A small masked image model, trained from scratch: decoder width 128.
Rows from block 2 of the encoder, named by matrix and row number. Rows with one number belong to one neuron. Each number is 500 + 40 x the weight over the matrix's rms, rounded and kept within 0 to 999. All counts start at 0. Numbers have three digits each.
# fc1: MLP up (encoder.blocks.2.mlp.fc1.weight, 1024x256), inputs 0-127
# fc2: MLP down (encoder.blocks.2.mlp.fc2.weight, 256x1024, transposed), outputs 0-127
fc1.804:460541484508449471490508503498523485500486535468490533486515520521524517485523479452491519495556505515517511474446524503495456534467503514511550543489484499443487494480497516509531505490499526526542486494499505461508514476499537466527507477534490494497482525508506522453512478494518515550516499487487512485521510508493504487472492521511522520461509518509486544500507515501474473542470
fc2.804:469508512468511552456523499504512507492496504492509468541510520509483476510507495474506464525477494503488497495509459454478491466507514512481530524501482487490521503493491517482518481521478528473495539506489498474542512513493482505502515509491518492544544521502497510504532506474469519469519522492519497476529454473518465519493522502504495504533527524493455506510470463478514488499526
fc1.805:529539482479429502547570475506463495507520489531509577583458538563513528498553527429470483450511480540555588426422506450524510443508482516458491525453476434463437546535481522470515540520500483477515580458479445464489499512429475538475559516425478481377514522570497505442532507566481531525447615542513515480415552473520590548533485531422415568505493512466527451509467469500532516490442
fc2.805:460475453560439496542582501514511477482518470487500431517531470541424551499488594514492543532471587464470395549539617469587432481477446427504447471529537516559498496517510520534559455492477477551517474492476512491507465501522453509543520537499507436509522575495545509511517496506561472408525422524498488495494508527479438507434458475525535462442564462537535530497491426445506494536539
fc1.806:619696558584491556506594505378490491493579555416487468492519600483503478487539466513455631553480476515457537500495491520431462444521501480616559493494523473485497418481418428446416462507464510350478503544517543550522542490535500551469574465509521504539605531539518494459462418524503504532515421482559477492465543479460496605520506427415521522531523489513437454513447546444424520544472
fc2.806:578531556518567504588748508600447582501603417532505488408619460487426475371417470434473521437552509523449508540644355564576457547597338584490584456573555579414485416473549440557474534396356519349538443535586336533436534433516590547490686463544571423504517399574522497532544379570569467536586644398489510552555397448406469608491499396577430513295446480528469513406531525532608463520602
fc1.807:506474480465509487519506459525511490511525476514519519528554519520517505517522507528526505504507513493473514496472555517471539491494483522479516542488433461527477561498510492474583472497515509535487512525483478481541473478487474506479487469473437514510500491510462487485509474514470440552496521515443514512540494510477465450433500519472494471466475486454520514472492503508493483473465
fc2.807:524481516443490505502502495516491552502451509518511464509526441477461526472493531495515529494504541506506486511469475516518476523491501537450482491542511496519482497521532469552514507497485468486481475523460496466483463484492464525508447496506472458502495526501516455527476468477496533553466503511464504468497478546502526489483466505508472491484533473501494511522541536446554496521507
fc1.808:459432529540485442505573482490531497596552482482509453512483497531474503513441493491437524524516476557510521501589507455497448566523478518443527491496384542585505449499473523525428521482517559484536528475501554452526487505495461510476510493479473454532461464558481519535488479465519502510456398527494510445542555481499427546540479437473461481423476392549582550509519467487493529463571
fc2.808:497505434497521515488411525511523528501580533522470490590527515538466431507510473511489499504488540509490507530454502503542517445481515557594558491491525465518450465579505425500505517569542508431518531537513533527478567499544479512488503470484485467454518479528519503439529530532471481503525509518500504511545522496487544442498486536426527507502508489491454456489488530506485464422559
fc1.809:594475557420501544515453468460481412478453550549496457546510538541537444536540493457446523480538547449524445453518460527511458557518482499525575516460512414560429478460470511477525474531470495505550511490496511539511483536499438439556452521447506435449511555510532591601444424476520396528434426444458372460483534527488507574514521514530464492534464527468407552537581522482524549573524
fc2.809:484499416462510514465501484517476441489551513468606494495493474560451564385481470465510556538480432548466512491446525449504584531449540431475496491576510515467573506416445442569460487535516476469522476461519494522474448493509496535517550480508557494508512502410457417453523537555540484512516496480512564510431525543500474495537503416494557534537469530451546503492506532474527433472495
fc1.810:480476479509556615497510551494502588572524560549485466582481533461488432523551516467547543515517524490481511372533452512559547604478590500467595491540455497431480441502434469502492580450564513462517483501520425558560517469554518465519630541572488470506497481443470456426504416409497558486509521578524454474536487532413453522517561518577527512482441469457508530583494495474520455475504
fc2.810:507521495478498500429475450574507456530550525644483451550493583539417476566466474551474523602460544488451478458512544530436526580609505502639531414477526531490506533554520544589452550538574489512522418552508489505498515541573520559492520488513513544484484656404516524530566434503591556489526547475456582461539526454481482503517479499516492580476535416534491522431465516500478467580479
fc1.811:494502449563448497523532454483470513497514458480430513426485479492479452465538518487500538497550514523528497514468512538545497495489468505490479480483505456519481504524484495470523468439551446541493512497486520518574528580488478457513450492529496479505536465496458529486485482505443526505479482510497478469487507471546465496490537589514578483489438528468472500500472493507470461490540
fc2.811:535540532442506528464421528488493489484511474554519518559504566499520506513433464514510511475512544442467564501515512498494520447524560504521492487539562478521559528464451543509506523485474484512501517508497493552509455448474475545490522515479454506514497560536514547494493492522510486475547512515453479545521483493472524459551473462482456505526549483561502448499529475457473532530489
fc1.812:552587566530540478572499474560464561447541516475512501461543508550492477493446521537483549530445417445515508469589522542558471551534515539497492568547442502489487443501498576497487474542519430527426511441490477512565417497553400473520465473458447622450557542472488482545487551445535507492469487462552475532585528458492585454485531535527461480459419521561442530504502479521442348510569
fc2.812:523426471433473524510514508456535551484522484482541495515545535505442587547538590481512509533499532471485451468564511484462506463536490469483478444359498500489561501503499511476493535501452520457543514485497537489522431467495530507489468574475553480499517475524428499429548499505497457492524535453471481466476499453451553585493541498529445476534576481507504468489530551496466485525522
fc1.813:467579506523486492516566483511556500493515517443526530488486491487543498487507479498490434469525544509485481498539484475470526502474560461540540487527495530482486532554529443476579530468474491529475532488412515422505456503478508522503421548455435484536493520504516481550514447511557457508467524540503457501523529491505514479441500482491473509461498540536501489515533483431478466484512
fc2.813:548468472510527557481521489495469490509488527498461535530453520483451485501547477494518492574503492483462483529470508573455516456431461520519501481522530500537489493507530491506523431490510514506501556544491485458524600500449491593512489442444435530498467457478515502534506497545486499518487457570469553440443488480461533441514498531495487519562437497486543483474491486541466479525526
fc1.814:466507481506519530455430528477556547404453530512412471548541448484562515510514473595426487467578433554443460518448442472465513602507480534472492587535469560488477512535510524520527520485541468446442542493480543460472532543508477486526491485515508444531442506470599549479525499517547491464472453470497472467523487481493472562488536500455530575512553430478444503474460553446563434468540
fc2.814:577497464558629426462464537537457486556501502503487514459466534448459529521494568485539531467437535519459522449580536496414511490477556466518520427476560601490478445519464568492557502481414537518499470485400446493534521574512455433440470581550512491588574539480516452597497631528527504450506477560480521508509390568474478474553439538531459499441527470406454492524502517455478481428551
fc1.815:493484550488547484413513504441441524470483586479519555392488520500517551553549491498465475523431529498567551583502460443527457508474552456455567529416556528514498539495470403525613470542535434537476555453469494496515504412469530512483468441577540569552510481488539579448538496475497482559477491498531492546502485528464576485469520542517582489519417485421557542462577489492432526575495
fc2.815:423453441471455575516479513565442512476520516488493441511441528498511497494493561600530547492536542487470490530481507498434472483527517474589530550559529539565460511481526509500410477496517483487492503528439487527486436499464499542487479477549517480433482470495435559520469408538465515553606449465524478455555552486482453530474551468489430481429532456509422499520452510563498493493494
fc1.816:543574510498491486555403496515447448566476499527574628493471544465498480476540527432507515454468569477547490496486448464512510575494517434494592538482492511479520497465515473531505412470498442508516453431548396488513463577553495471492435515486481508456490561522545517504532389475539436484450596491420471558534615467501474488618478508467475519517585564512512496528472566447531480486536
fc2.816:470396554382565481437537559506579511509435456546514401639513453509582470519516416506482550498477427545518527429485574465503459449534484478508550545572560531571484521478411576490432469509499497584454521488539425465431549507549439499527664469443562491558490411499495495531506490532565610431496505535502478571452453546521549487480563528424471443482470461518510557543478437556421483564570
fc1.817:507473531516527502456501475545553515477476477502538575453476536541496474451471485515529519572517492518503505470498456518485473527471484471491508527502529493521439507492450511507466533466515468486484502513504547487532485465475511474537508472532517469488472520514448469483523489483455453480549469517517466435488539456510506474506477463560461522499458504493482546487536495548475514489439
fc2.817:439495495484518464495498433458531453470517535477510533503500458475538513523488478512575497496498544494507487511456552499550463518510507538462535484478455449493503508449511509488498519538499469487492519517509525427481455477558480469541476486463513548475536539488517498489501464526512529512524502461508514463498533501524505501439525523550535541495489529553469505427497501493447496511537
fc1.818:475522421538459509534544478480516540481483545484565504457450499555525538580531485440446450537447549454546564546439472515549539481551541505595485472517503465496426576444535470534492559567494511502483536507502495498491503499447526470548482455527512490472473544481521549477481472566514473478519465486527467486450439505530519476524459505572597450493378502450536482553550518605486525498504
fc2.818:457489481475461529459473459427541492509527501491511476409517481511524577527460496527484543476458552474547462497560513476490465448514514492470526479540450501468545503532461559471539530497491475503456494503465580522503509519517455556544502468506496479445459467488430508446493519546492525470581539540540541466500475477515535453480491544542521519553565565497479559478453497452445434553459
fc1.819:516464480454446458540520472503509509525533507516460522503449508517479469486491514490470460517492488527456503501471443413582548566537444495515515561468453547461493495570507548511546543479540514462520518552484519548502456550552422471444507526559506506457527500518588518569417523552470511556527522475478472476574508404504500518476489421502485559557486547527495586477543477486525494443479
fc2.819:501517525477540578562504560477569483519532493514476526535549489495503463456433532529517477492416554519505490540572531550489453461514515522503508453476525439476487529453505511465555477523512531547507480518491526487549455486511533528455468467486526469543519509560497495504513434445525562400516492491532471549427474496524563479470454532516509401517540538511526420522473466480470539566524
fc1.820:449546498530510510506482523520516517498503529532466542517523490514537494499481495497525501507545524509491540470479447469520505495554481501522492478490512545518496468500491465497487492484464472502476528522488505508548467465469479495471529438506477495495539429484457490471501499514517508510522481494519489515517495542557477478480502474489521453479538519473475486467522527498521522456473
fc2.820:519454465516480529515529460456534470489483506479509509452497497490492488549470482529477505524485482488522532469440521455526491512510480502479512522504490441498537485483513486518505518505497553480464457484537524468546534477455535471473470525464497526486473513522558487501497514534519492485493500475500467481521484499478534517550564504467469533500490475460451536507505504496545437498479
fc1.821:479485523502597538547505452461466543568532475435537513524513495586529449481551541508511492493569450480480505537508511430500491487532478456489567571465578445487452478494573469485490548528496482561483454427452453522527407476473487430516528575563508479463485487499480384442522506439457501504528370439554501467554589529440521596532544508545525501540586556458436470562563503522507551504549
fc2.821:499514596583457523433480410498460488442521486498519456538456522483501552513481547479530527511553494512440536464461451474472499513488587548548473537482540540478486524465532584494452558393490474535540513491552429493547498505483465524463462467476568501513493472496397463545532485515465469553533512487468534576604513488526393493444518470511566559496443522523540493577538578514492467542462
fc1.822:465486508562477452424430530549491505511554481487487589484505611496494444492521506516544461548553524466439544450499545497506504573482421414441557484422597489460501502535466524452544490529513414549503459551460590480504381500598542562467458556570557483464546461606468533390481458513416493511576482530461444504478536439467620498456513481470597436487558528499394425450532515532444547474554
fc2.822:451451498439522485556529607491485398563461504496493518528513565612511538551491519464543452524512507473582451574449536502475502449475504565514497481457421476443536645456478434536525494473468492487486528502409531533453502468469421488452480513579427557543532548446410513541432449503482630469432402532565394503390531488479581543576466558556537521419545535501500505467478427528502482524498
fc1.823:466410548520441485479530459479524544463502441555525447480445520401570468493405603493568578518476464487490527472546460514523500499469552510523454454486523453518412472500425536438516507503456488487510482545454427463548493555468530533550471429473539467590573529562510526452486464474513554599547455472519453582464542582429574574580491571555540496436429468594553529606453514421573415410523
fc2.823:492552480528463486584456495528458594477550526461461486530512532578467566524610587514455531521568558433554567503410535350450497380455486510536549570411377513529488556508476541498483410481453468421494569462461454603555465481511493553496497528504484541543445573508474479527514455486473469436485534482497526468559459494579424510458498506493499537463573455431417588483480500549452448455463
fc1.824:483561496460433533393586494560493446544403562389582415470515366471497496406403500529542539525498488487496484398467491510566528476494449503491488559480524531478476374474460492510533540484467564458498454522547464495509588500440637484523623516461464407516459493567568437519592461462457481566515548498569457507521528536531524480469533446423416467498418503356539524602554506434476371545483
fc2.824:495493452512558509525413541489373505442515489485470631524423514543477533464525557519483534477476595451501542594474483426548482544498582523451517459566514538549498537593549511521473476525525459545456540495570456459566503473500389471610495458481569551481461565502574531560441510529499451502452540500432565516517420592498374581540566569450413541453592532591541558464440508539451553449486
fc1.825:469525557570535529445498498575525484564467497569520577520513495524502537518500535509532502457513492468584483506513557432536498486467446536425493477534521510521520560460496479535497496452544460500538519523561528528521560488535426568573515539544436494499532469534492439458566514521484495443473497536508425479412516544485473441461467491428514547477443456520557498477567489458490523526460
fc2.825:502468414444501501442557484519513495526502441485522511480535449505544550418505517500552470470536471462523425523528574535498503497466481511469514453515524475513464529534451465493471507432488589534538485522487532474517526550517522504500568566540541524534535470525476505548452464482497439439530462482496544479461543569507521588535543559531469516515475494496481489471404442444540532461461
fc1.826:517536465494524562491539492543459519508482520500525467476485494494436517550472499483592519480558504443539487466507507512523479541491550444437545471526539488450422468525536490519498611495568544473446481482435443523590553452423540543498499520469458454492500423557512512557501458407490557465506491544488513482483466484576464465542465499532510435505495540530538564536482521497533551546524
fc2.826:508471509523465439406481526508578472504533475572499497524516516505455517494489461494446537494548574492473610567604461479503498548480574588498490493516446535488447525491466463584531530504483478496492439474508509461486441472566472343547503524557534490521508493446477406520568491523490570507520503496538432499482549428504525526449512492490542515552443446516467519497506469527536494538461
fc1.827:484496442521483524440528445517489494513454497509468469472482556482530518590510513538588507418457480441601497434560431522441546496508497552529452583418489551537404532475540441510465528480489486439521431492534560625555488491535574491446440495502531500552551572465443508421512516528422487532555534478579502535535469563548460410500473538503526488469499522564471501541535496415553492576446
fc2.827:545533540549519554535475499500515564495578476552373413526605541473525530572446490594426548543528541390493501539522384477553543501411487531528519544475534493573551457456480533548500442482497513453470575410525489477491468520457474522558525568435481538413525555507445508554433482488526523515516472475508429482406432573480501480474404524463552482518534440445439548515410443564500529469557
fc1.828:522556465583394480467488528482469567568576522512546488558592476517547502512461563553522494465439471506526583520602578567475548512509550429490457442391509515489484508489484479507547516430512607506486490477509504510507540516495487427524573526475455412512516556506425452437428592441470500497476518533491448511593540538506503492491505498476530459474512562495417450502537478476466421474517
fc2.828:516434534470545529467510439549519499531528523478452509502536517534483505520545586489525460514554553505558565464431470477497513548456479518498507525572432506449570437531485494600481438446458486522497464489486528523570520488502442497474510519477513445506533561550530473514474458575473517437497440521564476450522492473526519515518514471528560503488607473543460514485396518516516426512482
fc1.829:473454471445450491490501508511489462513502550579515544492498513491505490550530474542501492531521461453470508519499483473526534495507472540555499457575466450467505487478462497465521509489540457537460500494463505503454476516523468529497553491516440532476486491505473510554522486519475506462522508505486509466501471488480495476512490500523495447523458474509546500475518538522528477500488
fc2.829:482485466471489486495542482546550488505527474471499487493493511486511484456488518494475466523482560506484462525537525463525504537483519569434505504492519547493478550548527491506567480499485512540527520514468510480544500502449455442544516488518518462501482475479480472494471472509521531525468462510481481488561487563484495507448490536521473562462493469437494525554521488511541491492529
fc1.830:504549479590460588501497486461449563502470472443527500532555567589465573549485517521496465470532530526558548529469457479485477494487536445549461530433503496538531496538521560487515492510464551499488410491550422485479530442495424514493500474465472472464532516520530512490440531428462485500496505522472469533475526480531501535491482471477556545447505464437448518432505495451468493522575
fc2.830:492407491502480481523488447445570445487556515570464450468497530491473469499475511509443558492524469523465540506480487492449493571472480477570558473529428512487498519494499491523496508509482501555557440451466544462496507566465557559434534547466549542576486471505452484505522515542465508534513529483485410547529449481554468482538553540454554481488490455454454511547441498521467515492536
fc1.831:538444434500525460460508461431579398587538428542449530452429386418530484536521461520468485499475497552474475457506556531572511566483405415537474517467557432494436460612506521480560509468527477520479450530510495534534577492467498419571521486460562496367476498500519504492435485486512610513533514503436435529439487588531467511495502520524487540612556447479566555510475554493455427648472
fc2.831:510528455481585532482595585549481607531480506475499575553542537522494476507479546530488515567506507453523521434470497523495459451488490548420467444507446440437457426555522496463500541553532510498388522574461500491538549399435512619495558422547471567499568502536468430486471592569464405578489534442518573445394488501470467513482615559538528464484409495438432525349480518690379565568469
fc1.832:425500537481461497467580517466459456553560444518481463502473459499508535487525526536507523562498499466451494540540552466526553491490414466477556469477421537491517483473462569518477528486525469488465526466484510499567496514548440535493521492507528556549542482449551533497502527469468526519504515505488528515529437488501561482510492594441485528482509540492530481533566464524428551469497
fc2.832:565470468580568454520529510514554518556461540473445536513511524538514507519579526480518491463424476526479533494524508521442446499465488552485405505524494485491492508440480488458429528541485473539532510590453521388483486486456576378526481597469504499519532545470441554498550491512481490462529540538499528485483522484435477496450546457456467536515506548526425518521463542497522525505487
fc1.833:468469490503491536478534513504457523519543547507461518520435524472507482490574517520461472503522538490461531541489506453478566466477492467479498546462511504533544480482540560523496554524540481503485506458529485552492471488502462522436558547512450568504487568466473535454486449508508547466528498479511532493556538487469522488490533462487487547514476537516506484531579474474494480502488
fc2.833:520517520523484520495451499505504465519416492440505519491549507473512489513515498495505474516452505515520539496557477516522466458475457541511485451502523460461489546550492483523454439478494560524525493528508579426459475504432530497550437516492494481510512477512518537512481511480495470517488526545437505534423471468516488518451554508552504530441513480492520514516435486510502534578478
fc1.834:496469543484509488541458515471533553481507451463506511485536490470487487501495480483428494467552536536546489525539500482504471496528461506499508535525479541474498471586473438528506545488516511514543488454515504473425524566549524522523438516499537452470538452485496505512545499481541517523506505520462536517492538545547483502538468509462459512458443478490522522583504486537519521456542
fc2.834:540487490485482511497453522476524484531513518478501495560487452500540494530513530538506492492440495465428492525523500480483519507542504526465493420513490520553537526495536478479508466503474470499422549513485536469488494485519473497471484522469426519497520465561461500473484547481531451472472514520486503474565557513510531522539511484544476478512554485524517452471507511540502448530493
fc1.835:512534436467517519501506461490495512482518481529474497487415525505496518476477507519530517528439488440486463500494495506447508529448488516529488545463516482538508477525402540506484531507484518490481569513544548534452554462536506483531535501492508499457491548489514499497474444501519508392454496458509507533498475507471513538505502473510490552520540503489504489561498537507516554508518
fc2.835:429528504515467462494533507523462446525490539498522564517534505506519537516522481476487535476498507541526547502517460480487518521518460492489568491545435529491484549472542503490526470507562532464481480519497481515539452500573514480443521494515499496546459473491562510535459523495466531491503509470535485483499505500593523513487527518503495509487525541557508476463490503513480499505543
fc1.836:472564441551462511520503474447476475545519522504546492519484450498453477457499504554536487509507490544480510497526524465447456526487537447535464536462501466496470469477511459450494530542509514509453566489457518537509516490498441480560513532501479503507485513533544552513436517472555459475537526501520480484495490463456555521486473547447470559535487522562517519544514536537482497436462
fc2.836:529466476590441537521514447460569455484467486474446507522548541474499496485463503501521436528509556483521515482533505538512500485434511530488452534585458508549557515488531509518479500517485482476523451503536542502505534536529574513497551434515491478479478464464453533553492526479454508501435441446565498491499484566557501530487459541504538510429521459453449517488511467481491461515509
fc1.837:486480415571497499477526567469498533554496504492504423464605565484542441515456492501420458469465469569482531510439556541529492543504543433564465531511376574505521470575519495515433435508554503511481491458461525537542447533500421463539525597561499488565455516441415468493482458498517541477488539517529517502551493441439497522566529537501479598479506507495459460419491490481542428531486
fc2.837:514548430460465492459501528429420492561519485572479537540458514456549436528513503486537531526470631452466502578522481472407510483517464521535507508489549510443471533502545463532484493543558549442485503476515521487487503437469511475490546504526549544498626504497481386567453498452451554569483457525562526548438448543437458564511502504441536461537521527443470529477508476519505529467529
fc1.838:513494489473480519489481479520520515464502503541479507512512474502533495514514489521490510475501529465503487516481473467479506494492537506459569485471476561464476443495520510523479511516513541498493533533465488532516535524482504496493488504494493514507519511508540484512499488499537551482534465505464472478517551529524473503514485505490513535474491521528512479489505484506541477487483
fc2.838:551510521494545494496500511521486500443520460521495483549479515520550485544498477498506507504503503478511486470516497536465526494510479468482474483514535521500481535523494470500531460491485506523545468531498505479468484492481521498494508494523456463498506519504469483489508531516427478449525484488532510526502483490513497485532519486484506507504493510467466497503492505468475506529517
fc1.839:494514450535446483454500545539460561489469528496473480476488487543563558428519598505495498592509511504390536401380466487515480585525512421480470484475566516470513433443437499497436549498497522517525579535546483475458431475542553453426486421431480527447554478505539378503472471521462522525495476503486608517506527493476599438517473521455471426458480472458440513446541500470489447472463
fc2.839:532503471463514556557473460454591503521501422449501497515443475539550540446515501469497562391471510460471532453498495437518551498411512472584529438529511521513548502443574539477465518521528528542510527517541448490549492468467490498463529559475444532494489549454478464542526568452466432481520428529589529526567504543508393512423555433479559464550465493415506515503446523527496471507469
fc1.840:479421534566553548520513468464587482567427458487493515515544481542493538478388494565411397488467517494457492498521610521508487452491519461480510479461498474502505480474526482467458449500513387561456551485553549599543422493530520500581452501494449479531435507510446467484515512506425526578541605495494535419505493472480563505481481553511459518440515484569474570480490424548485529543434
fc2.840:486447468466569435529446561545508540482474462540471525511527580456531497570459433538452530511521492443564554481513474528522489478461424515548514526487502385460518526440458532465511504535538482502555430482447525381497531504566506548513485505495534434511651462519512544521507451503559467504500429523472506517449523485449477544482527521537495536570386419504552448498496559419456470547560
fc1.841:485481512463517492477496520439486507561461477504493461495528490439564442485453534489484546527480497445536538488472467515524506519457519552505539484465516515507485511566558459529455548497532470475469511476485533520466497507516560550459529442524533537548497473445506489460544517489524526468472463483468489454540492511522510475594530527455408451535538447489506536551482553510544464496397
fc2.841:493540465541497469471467530495486482471437529452498459505536490550491550484437500483478516510529548502507482518503517523493521487568506536452442469546556503451525513524539579545547485502526466534460492542559502457573519496506529496486481488520513521564532505547503524504443473524470492455517520441528477553435511516451440523519482518410511493510544528466525525456488463529525556489545
fc1.842:472516488500512518502477515497505497546474530552513456526487583465470516507488556506447500474462510476455490513515443493505532487460502497452478480487441464496465514527519531528535511485520536493518508489424454570510440488527505522473515512533570507464516473504493506478476491507465566519503493519468476468453483516440511508515491527551511533547454493477454502541513427479537532533476
fc2.842:545497501511483544518514525552494519531521510466522475485531442515518513537476477539567467520490510541495533449510499572491508435466504420524441489498488492475539441486424461465498482469497484533535481477481545518470417503493516461540533477490419515518463477560509506485519491486505542445540497477492443514456525508496471520478501437496469468515486535456462488532518544497541479562501
fc1.843:456437498543497597461498536451535472593541562463453532424507526473503432516448562417501476557574431475528457531561522440551495459478477571538577440465515530544530433472512522533498461426454483504507515484539543497576566523493428509515482552443559524451489533509411469429445546451463530391507538548507482449466375401513503544523551575431516491494542441468534463392514548576533516438565
fc2.843:495665448436467435628466366449365450453474387471595721556526454593372536520525390585514480426529566523546548371546362561415487408515556541457449621501516569563523470582492568425532588447649590501362508581593506462384355580460542429433426362638325437454493613510474440580432330546437496653398466493511538533513602567399386536481433301595402650634348541592501564632390362377593340590556
fc1.844:498425520474510479508533514480515530498492509468519500537518489496503504520525515522513477491520537574497465514541506494494490500539489514475461457491471487526563457498538520470500526495434479506494459500473486554448466478483472510479427558471483488493474487546478510570448529531545477533488465435510462496478519533467509508586450527456513505572481505552506497497508526410513424536538
fc2.844:486487511512528456487467458508511416483497507517447489506446489424503499495491477550497490503488465457486510484461479524529457549522525448505492521495477566496538479532535485453525445578528487527475505490480512471545513548543527464460521513537451552487548448498497534476506495505504468511482514527465438501566498526501494511482555508465562518496511502526467521504492515500502506431509
fc1.845:485533513484461482489506518407472462481493490466520445529462535486467508522549475542515574503525507558508512478488508540476444488520529510532480438474532480505517540487490459498473446498547516549511573561514492534545478467456430415598465566503451503502554496481504562453496524483469489522531462555477498509502489533469510450545455499473506496592482521440476494500403513494477483519545
fc2.845:545532463533502546469454409515507491476502478486473531489502465570522443484552496464584445465421472472493517505515477494532504487483519486503540547503516529459500431498490548556487537450479465538524435534615565490510533530514592555525577487445471510455521491457492526501490510476447497500494580562505455481496505453527529496500567488565496479434475487556537440486578511518472503460504
fc1.846:503532512524492474524514489544501534490477521445484551478529480571468491483497513519507517563487550500503485449492523552513433505511538484508563462515538453466500402507515497473538467518496476543526514475428454432473471506546497516533498536504462487503476499491505502538490466524496470510493496531487507513487475531433473487511473480544540536516491536506527482485476559498469458483542
fc2.846:500504520492510530489506564507493470479512520489537483497490509489499519492494502502524476502484460489540506494513489465473550555471436533507465466525515466554515530522511468486471484493503512503528462514527470542536478491462493521431473540536473514512538517491488472516442508510512496493507502534539563468507493449544483522490525452472499437496477470501516461518503476508515495491512
fc1.847:508513449503463486518483497501497510529517434521516519539538473471509461516510477521509570488495507489488494432518483515530512456473492516504550481506479529521525478573513480447549488499468492491442505486499487505467470483523568581499481523506456483522487478465509475464549468483491486483496511487494463464486543459519535453493511524493450492529556536476562549462450592546492504571489
fc2.847:486517507516513495479473532487441519465460491524510517503471454500509497494537506446497457532534521435527497452499476539495501534538487511557475473499495457468498535497487499482472444497512518490562503528519505422522539528462486431482557469471474489549576548499548471439490496450496490431495521464563498584473478462477504496442501486489509489474509505483457442534523517512536490506486
fc1.848:549567573514479490531518516512534503512489533515456486398477492519534477531447527479493533553505485440465436469536492515491510556499487442511513490541476507520460481466478528466496505475469467502501574525480584492474520480534487500532491493421564554497436549496430516486448515543475573485458495517467499507489507520454560513513495512529457520445521484490479460506481478515512452514529
fc2.848:479518526479594546460495468474478507499492539508564451503521473460464570501497460481512495529560522550514452547477507524472511515452530480522537502405488519535490527478541516552543513543429465497542470504495523488464506458479465484474455469481508420469490491466552487515521539477478513503509479508543537495483446505510513534495524514525490489521501490513492469541456532526457572512531
fc1.849:550539548474511527446497496533537512444508548482487513530473490457473481499530519481466510555506506521508528494467546523478531501533567478519507470496534546544458516529515492479538485495547489512497451465460518505496470522489479483519512453500508518487505493477467503508464519497529538506531486569489538471531508501482519476498515551524514500473491476483444524498520519518499457480478
fc2.849:513489461499478532486497534528512437458547501480472430500528456512493505518468472505537494479469385520536434494484499504500503507483467499480505540532470491506535557497551498516452510482461494510515495524496529510480522526499504521518482504519489512538501502523527503489523492501502476455457500478544492517564515452502486549472472483510499499511497546477499493482498490455525479484543
fc1.850:505585497478410461468487503531457500508487431477495481555453491488475557533451562463441463576548510486564527476448525524483552510545404470543553609469568379442450453492500541482460522497516473519519452483425423442456506489501535489547581566537474493468491507573588494383542504521495494451570470589509505505536530371537593498571503508440459479533521568436496509517432542518516590468494
fc2.850:532463450508584489511498555447510437454547455540521544567521459522526554496507495481522525494426525496472463617520531476489416506518432511433519457545414583499444540451498479552451504468453507457424481380524543553594439527402411558484476459359455558494598563476584493427485485483528531473513523567514481472470472489519450505503438510479507551486541463516583490539537445556482544513493
fc1.851:474509493523506493441507539472528522472518467504484500484507471539566503499483492530538496449484474497478538530514473496478514465456490495512460457477563492451499493466542507476471513495468497508508508470492495503469495489509491443500455484513505494479486546487505534444513521458487534465491501478503519477518519472557474499511528442523498526463491506509488494489545549497458520480487
fc2.851:490489469525493472525499511551540490516481498493521490486486486468508503480523500533472522470502503482460526490516463478517483497441489495465512542523531534560469506508525495481527479506486502515462488545481491454486514479517491531502535516548541503473518477496488492517479489497467510535501500543529493456527505513526486461505467502487530487475478520534496544506535498510514457435464
fc1.852:549480541546524489442494484495498515542507471484425520522457535524462484530544479491505488499526479554520459465488487537430498539511493459517488470421570486547527482555464458508464458517502481515471530550527512523434479532495524520502449534480519514554487490482468490457466458558555490520458483548497497483474533492488486431479506481475491495537549535510471541535512557510455556482521
fc2.852:519485476551523491533440493504489469418499467459564470491532427556500519456481507529495514516517513449451561483476480493605506514528494491498544509530494556500535499537501495514517572466566521451514490467515455483563490486524532494536506469464506502513541492517530494506512572413505512527483565508506471453521462518494463569500520537507491532431452480504547494476510450481536479462522
fc1.853:485477521481490519502490541484509453535514428489500536533543495462494437542454496519467582478437514454490470503434525550476552508564482504505513575504512615531551475522538490436475446514539513488447484537457451537536495539485460443517528433511487554528493472546486454499472507503521561599486488547475478509536478453418519509530427574451487458451453522601546584572544423453502401528513
fc2.853:496475424412503538499496464410486567560542480505490478493538509518498545545498532546515480450495527452488504508496483459559472492444508495472476521492474503552558562568425521578474517534494489502575459425452477479524436575474488590528482467564494507469484459506499545445573526528408554451398496503540474556534466463619483577553460529463428535497545493454459467425410539461527506531447
fc1.854:453548491491440539503530468518493604480446496514474480435505553477448550513504456490432530461556473526523500510540498474480474504459454568460534465566563554460511469515519582590500544480465518521483525536495484517501588486465572509482420496495518426411496556471534500550471541453523441390464438396430493552462434525457519545509511427524495500493553495545492506517534530477482587502577
fc2.854:505462467552519499529508534461500438501486505512535452438470519489521470472453498500613464510456568483478423452546479522473558492476542537414453495602524497500427554451493423490534555550419505531487524568466516555525535481490490518513539451523531509459491512518441537455476443433484504495521491505578545505479563479517559471507522530503518464520517516493520485462483505485506507543445
fc1.855:484582508452406525505501494469477510541462473475496493491553415468475474495494524412518510530538541466578606452472557519504508498538501536494478514513500481510483434519452543517566501545513502453533519520517521420459528515506575513577600513489437516447476458583557463423496499460568493569473464499495460531534459529465621444484471485458444513499537523490450496486526514506472488491503
fc2.855:470495523523477478565582452558557505521523541542483479545483414405448485491481484478486504493507434506524531487512478457505491479473532459390473558554430497478507522504445469531468492554514463475468563409549462469500509483489558394529451528490511502497464531512521502471485525507452531490618535507556474501492510508551506556422545503463539495480473577529564464514512483492503453515552
fc1.856:474468569481464429480533504535502516493467494548400514448536498534542476475457492511554453564531438524515494421446562517471421505470530501471554519521519556460521514548470555557504502462583446431428516436545505466540478412504465582450568547530419493520504499532550537540539564539407453517566580448505481432442461486528535536422497566484454455613528433476491504409464443467505539606448
fc2.856:460543510553520552578429552570470452454495563494598513510521530482559527517553437358571456500547523570496445496418465484616521515412488399438477578492481530563487456479456465506431469500446497519521492540460454499460397524486508505581518505547551459549450532499508494600454530410486539482542461532559492577470477592530499508515441541463526455466589522471586477558464506491439540545633